config.yaml
model: "encoder-decoder audio transcriber"
input: "log_mel"
tokenizer: "char"
encoder_arch: "wavenet"
encoder_depths: [16]
encoder_widths: [128]
decoder_layers: 10
decoder_fused_qkv: true
decoder_qk_norm: true
beta2: 0.999
adamw_lr_other_params: 0.00099
ema_decay: 0.99
final_lr_fraction: 0.1
weight_decay: 0.1
Rows from block 3 of the audio encoder of a small encoder-decoder audio transcriber, named by matrix and row number. Rows with one number belong to one channel. Each number is 500 + 40 x the weight over its row's rms, rounded and kept within 0 to 999. All counts start at 0. Numbers have three digits each.
After each channel's rows are labels from the 100 clips, of 14976, where the channel reaches its largest size: "loudest" is the band of the loudest frequency at the time of the peak. Only what is clearly more common there than usual is listed. The data: short read English sentences (LibriTTS-R).
# filt: filter width-3 conv, dilation 8 (encoder.blocks.3.filt.weight, 128x128x3, each kernel summed), inputs 0-127
# gate: gate width-3 conv, dilation 8 (encoder.blocks.3.gate.weight, 128x128x3, each kernel summed), inputs 0-127
# out: residual pointwise conv (encoder.blocks.3.out.weight, 128x128x1, transposed), outputs 0-127

filt.2:506438502416515517508603460449578531524495540527488540514503444468527558510548492555525491511430526560509495470513499466484489507506586476565527501453515473480417537517527480560465439533538477547521471508443460530480515465552451486486448498536469522571523507576497535446489500502389486480511525496507476491510532511490422487517564503448524507510550464389536566415490525494456477530457
gate.2:497519526469507539561506454472529535403543406473505544489489469555522511489477469470543518468533484606462497565559542462419528470518511437467576468495522523500533538471449493484490490476438490434521524439519509463494419457462514523500521432523461532503497466462495478390559430530561511475503446469450517451496552527535547504523494444553520493452478515476504458571532462491476525503579
out.2:484532544508502446564468437536519556553457581477537564510507429541474570450479526433500546506491489523583536458572486466482522517529439494587538493495545501522396555528525429524519481503481473557477565495418497474504464514530538518558500398533499492491476498509506465444471554487498474450515521500451478470535562461500492525499591499457524470532480498539512428575516526461499483523482
loudest: 500 to 1000 Hz; 1000 to 2000 Hz

filt.103:502538466552491472459536551543478475463443513487486519475455490502487500512550496460474435549402550539477495440464512517521503512553454532425467498499444469473503479504407453527532562461557463479567491477512527502512494478521493552458499527438418528557468600526488535519523560458505544497451564426512545465511476414472443447528503455478481505482531541430469505498468463560588508499435
gate.103:553486482524510560433589608468531458514425584554520537502460458540521518493524480469524427518571552525466507469473566486491495401507511532537494542541547494510460515515476523525521513542495536456528451532558532539555547507474550515477577455478479402531497455520526482481500482503526501524515473484536516477493532485519563435519455448511413496539489442541538544544512589521515506443480
out.103:489430513589512508481469505509467459489493498510542500461494472485469515492517538492519490460584550464458520474533525556521498451470462525456494407561502518536478523508475511558576477486448394520520521486495509581432516535482532540445571441465537493472487479471563461447511515561507480583557586511539461471508562566526526543511514518422443465556428463523481488474513529503529499563439
loudest: 4000 to 8000 Hz

filt.65:396519458494554487530539451500542549462472511503440507494547494514494501463547466485521518441606524481477472471569484510503491520457566509498513597508534518436420575490490476452493572602532493501502484466513400526495538531468502530509573465509539512505469493517437494505511479558498532422472491529474533472518498574557492503548470462548472486462542491465510537454420491434444491464546
gate.65:442559593511531411471508545527416513498493447485538467498505477465459473528450553482483482550547524525497542460471534538431516493539499546522529447483511574539506470544483466518536546517515431450550525529569503501458513471517509462556512458510444495456499548453540493508500424543481482439540503558569483475487534484515517484550439495494399508555498520454488553476568573451526546566561
out.65:485526520494370518514545540485566541530535539433532590506525487514522449493502441511531458513543451423502508448511511477519457535468536454481529525478534526449541557480466566481547477524490503466494549493502526562505497462512554499553473535505533480515533499468423474484540572472496514460473551537439467513482480511476426416534531448562543523553431498570520569448499482493503524534605
loudest: 4000 to 8000 Hz

filt.75:497410490493459464556514540524501500462555445466514508545556408474554499451439529559449492467529478525495572439489450529459463519447445560508487479459516484541561491480533514478479527485348521472458438482494458487493479458520468452449476514435468504483485524519467482499499509516514552430470408456539485509531503511593486479479431508457443486410510483480552529496498532479461484491532
gate.75:474513466539528517573525450484529484465534516507483484472580463523435485440497473466480486482573430506532490530522433478511514391501544543568575518519480455463552479547501492473477489500474468481564499488471415548464493494499419457498492524506523403459418569559590498479524455573496532542477516490519458487530467501464516546444453454514568486555507554496476461504529472515564548501536
out.75:494460444497510479467524530526456587537557535549403554464560536473508480474466452523471455469492454448519519484439498516472507484484488405458441517520518450469511496520526482522497455567512563519464448493485586493563505530478533533517492420490482540482506409415458476533484551492500531455568550494519476557388473487501527504492482456459462512425463550516507477484503528548462472496582
loudest: 500 to 1000 Hz; 1000 to 2000 Hz

filt.73:457468478473488552492526531500541523527518409466478556538549559490499540557492511468502441455506474507533486460469562545568493509448549553508455545538534458491484518498476526495469482507445529484447385449473493561517521537507445480454557529533499507483587502467592544551505440468559551498599430553501535481470521438435523496452498530471516458518432487523542416525473484516492471490522
gate.73:518475508478442525540529506530532550512508393491474499492542539442441504505478475583495498533537477520463609523478601483520489538547441532507521483511528406553460545480492458467517465557453534604496487494525502485424449577541533539557534534527529519555533536524535499537538553471524543512469518477526490477562523414459565510505535502470502509541572482485486502530533539560506552534475
out.73:524531472513477491542499536522534482478477460517529578475467490531588558483496499516516460516505483493457532502580534484562455444575567393537532493431567504490464433506578506557487493468517561558477565464526470473508537490504461560463510516490398475489528485477483468452457438453539547566453575478454497498499486572477489508495505468546493486538508590450544497560498557513464493464509
loudest: 250 to 500 Hz

filt.86:555419467556504551465515572504500553595500497532530484517483456442528446481560476495572583457490537585458536453463506502483478431468467582484493516442457488555459505521488428481496528539522414556538526463492512508478500498442431518494499483518478515536524522517426517433457524462466533545469546563544482490457471448596537581531539511479499502528480485526483470474483501475567479497503
gate.86:543497467562509458538487463554502487480480525490461458479482472470532504529489530471470504499588453606459534481514485450493526540499455556582547580480491454523477588497511574472513529474492561564488474455515554472531551545597494489494540560567507466471466578469533554515511461483480491483489494556468546521454520469520565454505485530520459465572505518477516524498521452432545565511597
out.86:519474554452504397547573446508539522559456525499540507511547546470521517441438481558524585506565621524479492524516494503510494465477514457475525472483512518497468509434509481538514482499469582486465526547454453497465507431511475503522537510516539460515505548521424422456495546462551563516507483474504497542400456474534567490504564502481509512517567487519592511539480534473522438560489
loudest: 2000 to 4000 Hz

filt.123:485471409525481563425450467530502453539487472461443454482437521527545434496552472497493538456516510534500489391579511479527476516509577502531510589486519500525460505503467495418483437502444456535520522484512477543544474529487509451494486492461540512498474487497551481439475472569558501503503514526478495501483487494482444524508506619460418448511497632449457484487490477471547480531444
gate.123:530541455548501420525431503522497480446513564515518541501483480512505493438424546544488530552476434518468512528507461468501468555501486450531544506440518514455541509518480444437492495436459521473556439419499534513506541529542559496453493580476551557520499488519520552504521568501453412481451563393493540514539495494462465508457483434455528535502501482519418533497476594439530485488522
out.123:518546530539421405427451513491567489473476490485487536514475537493505513509487466522573472509505446591545575491570472566550499547514508581438486459581518497491492517571507509501505465560510570587516549538485531523464574513473487471406541477533467508518514481514514508453565504444502479549492500569500522528457544410530495540488558513526521542487573551484510501451492500516535512526485
loudest: 250 to 500 Hz; 500 to 1000 Hz

filt.95:500500520532513505538437455451477501558418552521496530530498459520514471456464492471495535519457505524516524473431454529514529478539518551501544538477471551491505480494491476431501535544518522550572555442502517457497519552516503514474500455420404497401445532450535512477479545501531578462508396518543526569571550491511528490598443417440522492505433496459476488568514527516520541480497
gate.95:459534515590472485578519469496566525504471519483470542518453435574475423526569417544483517489468538484550494476486414518458531451527492547492462549493528529513428544493404488431489479615531503480533481516503493564513502546527485456585449444514479496439522552539494514505436442534508522514518477536510510522535510542518534494532518466510436470417526555475527540442516488486450509498522
out.95:490468491489469548574470470372482498487504625578498549514528471538509479498552487474555495519526508470591492616441483500514531449502547480459525456463509439513510537464490505529498531540493429473472406441539462556500506498405490506543496481545453582514515476518482535483507521474542544538543470548500512486512476573467473454540549481555420471492517501482504486527494459510500492543497
loudest: 4000 to 8000 Hz

filt.76:525498447487498485466489479501477522526458474495490515433541429520539532574458537473502484500572555528431495521472432505396511547563539539449442524523541435492466523548499431524462520538568560513510465530516505486531461531460479515484486527565544469419505542497525455510500522442472562500538509476422523444527467483565521449484551501514496533455426488558445531535505535596442433515519
gate.76:504501457537555493507502523473522526544526579485595573553465566519517461509416488535434528492560558525533491542495505498511478471490543571454465465379444496515528475525460500493492533513493556542518473515515525500487583518423560461511554459550485491417492489513448541555501534494559500485508524524530508466529538514473590444459474433446492458479576500467522485543465580499537471492522
out.76:443498520532518609439476466493581477576590525488580535532459491491488465524488566475491539497518499528510534528520459394503514542439510476522484525558429567555517536488539427494455482530514447470537536474494469577462515477533458474583499463472473462482534505503485525492433525517540458442449442542404527514538494513549518519469449512499553446515507553567471476488512499503459528492491
loudest: 4000 to 8000 Hz

filt.119:542513565548506569515474515506537401523428483547421532567491476487434501551476464470496527609456497460593532498509460494507469495463518486511573461543524473430506512468509497519490470458457501519503524464499438458455512530537501430511556521476509481461514575442542490464513563467478442543455440578506409503536498446484490528499482540501509453536475515542481545508427473539454466558483
gate.119:425600517507491439438499499490519545457471486506497560558458462519532503486546555472475537515512448541459506510396512493552477502611545527570528495491504464448512514500506561565506521538484474517518529506412488457559497484543481505502434439547494422483466472531515509495561473526546508471491565469469492512420529497514419506496494541538439499515468540543567535515575475520410503529484
out.119:460552462485489488505475595510547488523506580505463482540480545504530504445550505503481592474537520492486523501483485497508508466494530451605535473499495482457564432507509536551479479498447478574609484510480499361456431476537511510549532586463515517498546487483535506553604507516465536471483490475475503491501500526414485557497466448488457475546481571478514447535535519546470524491481
loudest: 500 to 1000 Hz

filt.24:499494478564521516471525518539480496498484480516533439497542514471453479541440500532464548445534519571504537551489462523481400608564508504493418445428556585473489527522507465512494534542545511528443454488484502417573529475567541523463569439457527532522481428454498474506493488490476490481497520484536515492505541509551466470473492499497569555509553488516442462567463427463470451506581
gate.24:538590517536548532472468444467514494557451531479583461521484527555508455552424443591478482549518502569538458520534511502438528515512478483437522496484478538533500485504520425471418544546457569495557437490485479465471503598498486525452536501436528433567527541544491526532484543544489468505480537507501557503547559496482492497477462495422512527476520525499554484586524549556545526519516
out.24:527503559502480500531426479512492536480531487514533517447535539479451528523496536411482536498533525532464547551490471452549458494472494503500534518573534509562486481518464496533487474525531507412483452424489491543510402567485516478549461504495454479465562482516494509507509390441534516405493477540515491574518476435504596423483487473425491492567475475465482458503537469522476459538605
loudest: 2000 to 4000 Hz; 4000 to 8000 Hz

filt.59:514464519484484477504491446451563566453479502492435534468573498499587452517513392522502488554520539566543457468531474496392493479589492501539549455418451486479451506512500487429432489534465481570512513549475534454593496495447487509538537545500458456534463493476449505490506531486540507459460542565572488507542496512508513454509538499486498565519537501484544539537539489406469499485519
gate.59:438525502489541490503510493448519427534520520506554585452468477477429516520442479474472481518427462450569543458550541566517534535468431536456526502543513544527498463471457418498505558536472510416579442466531461488485496481547538524523517499462524499494525540443488445538504479475539478463469489570472461487430457525439547519521544484550491468523554549466430539577433465560542519497488
out.59:546565511532483555549515481502489523580493532485449576472491465471487525470533556467534448495491433528523467570470534482524537503476474576401485513499532544543575462498512429472528478502492469567487511499451511531454454470512528470481481481519528535553481506531526459505493434575541498530422471555464482491533639528551471530506494509555448532457500445474474526453500547499513425538421
loudest: 250 to 500 Hz

filt.55:569514489570502510477557489475462525478514519503450455484455478482518569482511520517466464568571560551483454544477466468415524502499552503492482501450557543526482413461517510510459464407535424489551461497472591538495476520476460514510472540522562535455468528454499424420537522530452476515571525421470498509514471555478475516536496538536415465537487551515497435445485486529429470504492
gate.55:523524471572592490571446504480498523522494521519545582462466540536517474574453490491476454455598536504488464499559458573449518493532522480531458482499453527561508440426488426418485605547492541519518527466555526464507472552538508439533547495499472472489538533431531474490462495526482470466485432465457487453490509517567496532562499507451506501484536536485402536501501446540474503515512
out.55:581460479511538450466491472485410504501510533478527518465463522556496472476484451517531527463526432485475433423491434449492563532496468559529505487444521442516515443542507500574508499446470534519550536466509504502565544556533528521497509509499521458465531441503523488474464494495437478413495512511463481410523542480472382507468505602540557496501483486543430455451429545467551470469487
loudest: 4000 to 8000 Hz

filt.48:501569498553507483492439501560497531546500484456481466558567538517478516571488515547484493515528481572474520514549521472506443546546467453489534480442534536469482454513481485487526464553532391451446571521518553508444516506485494484528507523535539452512499497500508543467450466509377407499478538544532486538500514470451507498518482489528493439475601520544468536488468550511443481362514
gate.48:569496577495454505467501529533489456422508537482539535507463430469565499466486476471555426515495483480513488515485527462486538497450505529516536399474614502535479467472474502477432590532442521573554477487529515508503457494532599507472529542474478469523399530511503504458461479512529436517499553531447524471525530525529534521544484467428513544532435523455436510552546472478552560497508
out.48:475482517461511497440555476481447400546456512479520469552475485517482471503475405540541492419511428474510448507548501433545582583486530569542463551443525525495542553490526429543528544503522485501471496542473517565504580578462543484438536455475510487509575525464519467478474465521429499484508461454460486512414554482566557521466484530489522490486460451481490505498492495463507502503571
loudest: 1000 to 2000 Hz

filt.23:538419480504548567487494473516424480511557517472432543528489469485512539472441464468518554479550449464479537430483459434498499536468520404523505434574507560501568558472457510473481523430433517525526530513461510554551474498517515504504455513492511520501478429505501503507596482469529536478534503489497520444443515532442412542472505513396468540449535480496529494457549562431539484486463
gate.23:487541521530483483509527437516534571522486462453525537424530465567509504529495470453562479487568498589470542421450515537522451520522490534487490558467414572565492463535419499481522543585491480476501474452538501553502488481495493524458538490525480545421526500469491513561501482523464437545548460453537518439521500501499504446423456441458457614495447525470543469508494515547446490491504
out.23:469468495486472419464506456529495501422547476566463491466458416550487499525478477578459428486473432521492478527515487421475510466490525567517501427515441534509429565559510522489542471502462441532598488520497535504527533505561570490501520546524467513519525457470516490500531452471545458506552507496518536572516470471482475519431483563524532503524448542534519495487401454550535410520447
loudest: 4000 to 8000 Hz; 2000 to 4000 Hz

filt.63:424490464440437406505529522541535501449508553513466514507501519480531493467543519497499440490468547453516542474490531475495561504472507541522504503447491444475495535548541400560550541435533505488540502535539529554517488427566501435438496474498515521435496484433487525481457422605495492477495505418497551453479489465469433521487470505526520474423485574552519543558501535574494455522475
gate.63:525563545453533499604469453492527506543541479495491542531504517499458533521538518477507471479573497497508507516561453502556518464553430499501512502437507498422481585440442487500462506500491503460520552527510532487546577486513457558489426440485517480436529459523513517532487520543509433444554477457378536486494542484511517442507443481535514535582526544413458438554556481524493519544492
out.63:448491484524531487520507528503512550450452540420485422445484566487516507532519480500550595411542523482478528447508448447551435497450506462497481543488497435522594471471458438461480539501483559565505541448516537443523526486441551483504489521494470492485476542526481521543536507508441463447453565488431440458501481525476461516502596410527497511519447533481535468497506518586552474517496
loudest: 500 to 1000 Hz

filt.46:364467472483467512525427598484527542435488499485536512499530483529488532517508444542495438452548500505531475449437528532459468466466505481494476576545510508464580494512475437477569578518565513476488477522524486541485500531505612507483509545490481485436572470445587567483514495475503515476507501488444488492472479445449487485542445472534492454479500520504554516530538490518476512395453
gate.46:560586456496507580484523423436487546485467464530528460546506474463458585517537524495499486464426486535482527576477454518466472481458528469545503554567502474545475431503418540474524537506559510532499468477524479474495499569522484533519463463511520507467482471530498540476560481590442514489475460498491519525506590499472479534513463529497461575415494518429533447494403473434492543446482
out.46:442508529393464513504535481476498525514549467517499509476492462560447514521530546496535532550466522542458593458513568484490471506468436530574537487531547590550556504515467479535512496519490489513468494490464448540465549524500534449468491472554508504483523473460472433478466470447520559486542482482439526493500423580477532536467584438494460417485466453386437528535445493531501534473515
loudest: 500 to 1000 Hz; 1000 to 2000 Hz

filt.109:482568448449497545461485490492488477468574511531466505518538526449508480526458473507525432480502584497488527512541501492504476539517482487512520466465576454424507563474483475548481588540453517504564499561523445510546449494488407477525561498494493488384522596424500472508509487561509464433503463517456468509492547495529538483404436423544482439473482541514454519504531455527480519448516
gate.109:493515549475524500466546496470534491501469607447541522511510422547540505500493512452531515463506420479416516488512497554466568476571496458525498539537524480528470489543561477483444514535506444494451482456461530454479471502498428542472493515476578428459485545553497441483447509532503516445480492520464531452509518460550526451475437451473556555478546439591511572475468511502453489581579
out.109:421483567465438486463521453489472493510469500517502532498498536576424518489526514520457520482509515467491490509460560428567506559379445516466484478476509513528479440430472457577518528472510578444461530560482585524479439517495527521444520523512496512507466508427480540516503480464424497509462525499460569504472443528457505472495586416489476513528473507419467528457512487437491518567467
loudest: 500 to 1000 Hz

filt.44:566454521484576548534559429523550511589492506432519476491528576494523513541530496478522523459533534533517508446498513537525484456490440509576478505433492488490534510489479437522501467509516490483537557417549458460499497468555480483478500547473506524497510517448567533498406464455517483553477510530501513495546475391458523554482533499496473416467413466476528463565524449612482500480457
gate.44:522569477474490528464469505487522487518474536510457578536504480504470437445484500491544437513524435474537537489475507495478559525510512401516542473512553441514508429472516541504434484490464534546469512448552511432522499492614489480523527454452456546504561514485518458538616453516471494397503522429446490476478522568596540468496459496469488517510565516497555501449525464445497474546481
out.44:519471471489505473520486545489402469557420547561486508532470477519507532475532486491472457502499483579516493468526523489512545466472572519529506536563520464467488465549501479563464504509534485520499483549500523450502408484517430488499510463451482410451499482452517557438527473455537468506486585499573487520471488481461493418484563574488452453527405579472484454570466477488437556439518
loudest: 2000 to 4000 Hz

filt.9:528449550511572522536520485447498474539569434453498558425438572534489513537499472492526473549525541481536546531535495492444509531370421530501528506535573449492466569430513503485557494503529540458505437497516451475440513549498522469457467487475575500543562528449534466478537456528474507440535497556548504482469453475477526495535544470524453522483452488586507507524540512448466559480491
gate.9:462493525493543525537507483523533511483513419427588510542539518573479539454486552480605457551458461481483498488527528455527498536565518519547500558499511581468518514509499466485545561501592483501515506526590480535513562492467560479436471571510490490526457497521483478489503539449489528501523543394468536464591506480476465504518530439493453470565510509475524573506433480452535481575518
out.9:479476508470555461507555535492498490467422499453525500501505559485525520417482506413466511501415445455520463522510507494519542503444553492484462560522569485527485548465512494560549522508490491529499507566528423450453555486500492486496478574475553511615518497482590530556517506493498469501548430509485553541506486443563549504544417462469474515482425511480519520489515493546565455435581
loudest: 250 to 500 Hz; 500 to 1000 Hz

filt.88:461514490519471479528458454502491544494459511473470473505525473460503433497548404519529528480471512511521507453575413495499497491546528470533432479481529451515505568474460544498449511526473499564466574505483511474450438478491435465512498536490559539495475451438508554525447480490410430450460515490532559522537520392544478455528473429432546504512449628531513519511476481465467449507501
gate.88:449544514512516468499484518482500544488580499530475440561538515533421479512417527516462481525472465494468511520499461548552516451536487520434538496565491556454459557549563521506557489491535507477504568465473513530497507486473538545488468563504513540495529516531528472572499510454593578492386482455483513477513548492397510448413420547497496523480474471502457470565539511503549471571523
out.88:480494553428408472557461528476508508537452532491405494514477543527525526466500429524530519472465454507499494521482551482515561457510511518443509409523450440450506521582422454437453497515447509508483451510484468582509481568459493419515531458450518481504529591500462510552447507481465468468507465474481504594469467493549539479521550507470540503525551492488477413511483507472506521579543
loudest: 500 to 1000 Hz

filt.54:542490547550545473515479535456457556566573539526492482466529504485513519479528571493518538472457476494513518488553474524469454518404499431477537504561474518428488484466465539441478570542480469425517463519510581501538505421515517480496453507540442521503522495515550508535603453452512596549530471546530503498497430467502479495518468546545536541486475409466444534559438519548545539485505
gate.54:533506566419513475482504491478534523469452542533491492464550519466484559427539524480443452471489393511568526503560525573541523496476463563492472488518460574459509458494518518422533447455559525463515521502518505504513485532579497468516510468468488517499527470552494413518461469444435531495520460541539496485451509478564528544413470475515535552570553510491504464503507560413502550588513
out.54:503498462568494537477455475561499515511585544516578449495547517533528526527511574476487580496480468474481488549515459502545417472535486455520492517503492513471508513556603569565555440438429517523458485532458479545488488478509536567495514547512500485458491534565505458462513470492541527505487474557527541528485496445533500445500431471458396474514526467473580507519489508446564474577431
loudest: 500 to 1000 Hz

filt.49:496535486545509567478515533496529531432547529473398519536439500471417410461547451491564462507473495470449523465576552505478484446511388550489519513502517475528508493492513576487469533505461514524545486470481467449486506513423511484501506507482524587520550524522557458566507441552510538529542492461496488498424498431465548516498543508417472486552515545463538433506463456524555512539454
gate.49:541514535467477502436458529470484512503504496473501557517496478550576528513476564503408485530492500527498560474486574508480554509489560554510439528567507538495535448465508446535571547440429443482546470474506539465444492481519473520513452513498429496452426519441481519460547548569465457444483471488508510503511511509425541505567475580580510481558575476473566508455503523528454561502561
out.49:478505422459491443540482460529576479491514476550480542538518559531423494480564489524474464554460420522564495439534504530451525500486505536383539513493431527475508498471515477486483500468526456427526527488543500416499499494487436454465503503487530546472524486499455490535437446487482519526494472486484469523485540491539504469491546447378521495560458534461515558438515484507587465391473
loudest: 1000 to 2000 Hz; 500 to 1000 Hz

filt.35:558545489526465474531519499526517460555498439492489416558477587494536469460528454538429479495487490525496504554494516525517471486517465546510503496495464532467498529515579552550534447518541443433555497554496552464471457402437459533490486543474510525529525463497463478526464504530479463489500482510494368556517494548420520551506526548449446471529547431489489448448417490565484438510483
gate.35:509471455517564498575464471520538605520490422469560523556477552530464475498481479574479549520517497556507478452517587562475447513535453531477490565473463570484513539493500545520513533567506547441522409495525478485459501523454519483509474572484451465429578506474516480496476509476465495515427562505433540477554549534536474518483522517453445453488561448477480494577484468531499546458484
out.35:530581504482501519539530516496467511451472494487426525460484504442458481606486485518484500456464526464481513529500497470486436557458502501554440478529483400522465463514509467436494494465548467556543542490438488501553435394446545494500538467488544498485436444475539435490503452501462523447475472527517523529539467541456480517528524450511517518433537538438456462450542501531626512566507
loudest: 4000 to 8000 Hz; 2000 to 4000 Hz

filt.82:462527508415480524470492437530507511482474450538525511494453489575469443519498452472505514512470498463508497471551456534524568464540486510478612502504595513495479473555540496428562488527495526476537518534492378551437503520475467479527412502492518467431425475530528496463443455492525463556509454473497496448467492435456496483494454487473524484486502497583521521503544529510437581481402
gate.82:504595502475553499479565489480520534433576545518527559443459493557426489508514535521518468493452515512507484529475514520516518483503431471447494490540523476518534501545478523480581501475506420460545523543455488565484515508475474523499511523441481464591527433550422461598442402576491492467489421491475483476492479486481513563549454464498554491515508592481532496459484444534533510462537
out.82:610528556516475482490485463579551455533468536462589484492486526515458554467509505454499544461491528468467564541533450496500491430469418563566554457515459473567458479466502466547395508473454549497490491570491447487405458503547469543504533506550557559477426468480498489469511481461480524509542499497527573524464502489469486513555501525510471546524525456542527523526461484434500487513564
loudest: 500 to 1000 Hz

filt.14:494600510553498449500526526571486484471587478504508476462456500535468472580531493525432506489528467512544508506456522512512523510535490498466483512432525425543506425463506476444577534476523462480475489529515487463500478513487519471476451578541494460501500455493494426485551572538495511421563468400519448456572480509482541449437456510581440574415476479464519469482519443512479522509523
gate.14:469594536476481490513489442509547492458462511493453446582473525532411481504562543464511478484501497517546578534487441529430528474527556489525517513557567552578459514465521488478470564490535490498559538442512500530436488454497456460522487484508464494535442498455508503515551422547493481456475461524546528586477508470442505410458426583551534488465538507513500544571545506489498500533542
out.14:565499446552554522427481544471533474411550553487512491481458514432510493467408505477477466507518457490450541623515524517422558468472496505501514519486505543516435459482455474454436473523579517508483477479482504501509509504569512529448494429482420553529436455481502490518552528532552527515454495492488468499515432491538560505561536445509536510550461544546568464445516459469523473479559
loudest: 500 to 1000 Hz

filt.53:503504428484540507523474488385511522497482460528433504497477524492439453496504508464498475557502569512509538522503548488523497573540533554477581388462499374492514516526537480458516457451577434513484512547479485477480485482428427519470452451545567477563535491499459404507533492515509469547518523495488464540447477581443507493476513546514492552512451516515452500544488480445495535522516
gate.53:539511513494556484509553500525501527522459525495464532462499503488472465596511455435526449485591517522507504514442479512549509484437494562484475430546493458548511544511486525515473544447493488512495462499482536523488499497518517564466573464427430448473472603518455398537437488474561514492537477537446503540491477502458566524458532506431434466421481520544426523492545552475544543469570
out.53:475412493522566435488522456550475485424540450504489486541504480449486508480570440473512490509514488448464471490515554527435470505539440422560547544474474488503455530557531462570473526551453468537478549483520534548476380454522494525494474435495519465549543502540461461429526546426449498526433536472490480468508484441544515526527564463517495522513505518518515466510508429488497442599498
loudest: 4000 to 8000 Hz

filt.52:434570504516480504493478514525498460549450485597497494567485496508502477535470541520506490528476455477477552492432513569580487525491529520474436554524506541446416461502514527576508502499520551500403502539434496475505546500532468548479531476550474429556525504476484495468450539562477514507439457581534504504581477450481485509469416572516419494532569469483545546460504560501495496553535
gate.52:414514464485474523436538449514520514459446476519512466545472527508505473503467462518435523487519523497472487446453443498470521547500499472454505496465526441488477442576496466512504602475497447514489512487567415562506519565517484626503480482549460479489444467483504518501540448463576507457489525432469558448470533505580472522530478515395525541519488538502586484488515560505514421461506
out.52:526528510472464483494453489501512548525478486565492524540412469538500602568454470499474531505512538483568541470508504486509539486500540487522510521540553491526549549541520509460525504475534434400471498472599520477482471378508550486484494453479551555491545434449483561573464483503555535524499469549526472431541527474443471530472485472511535524483486560406549493565494521511506454572468
loudest: 250 to 500 Hz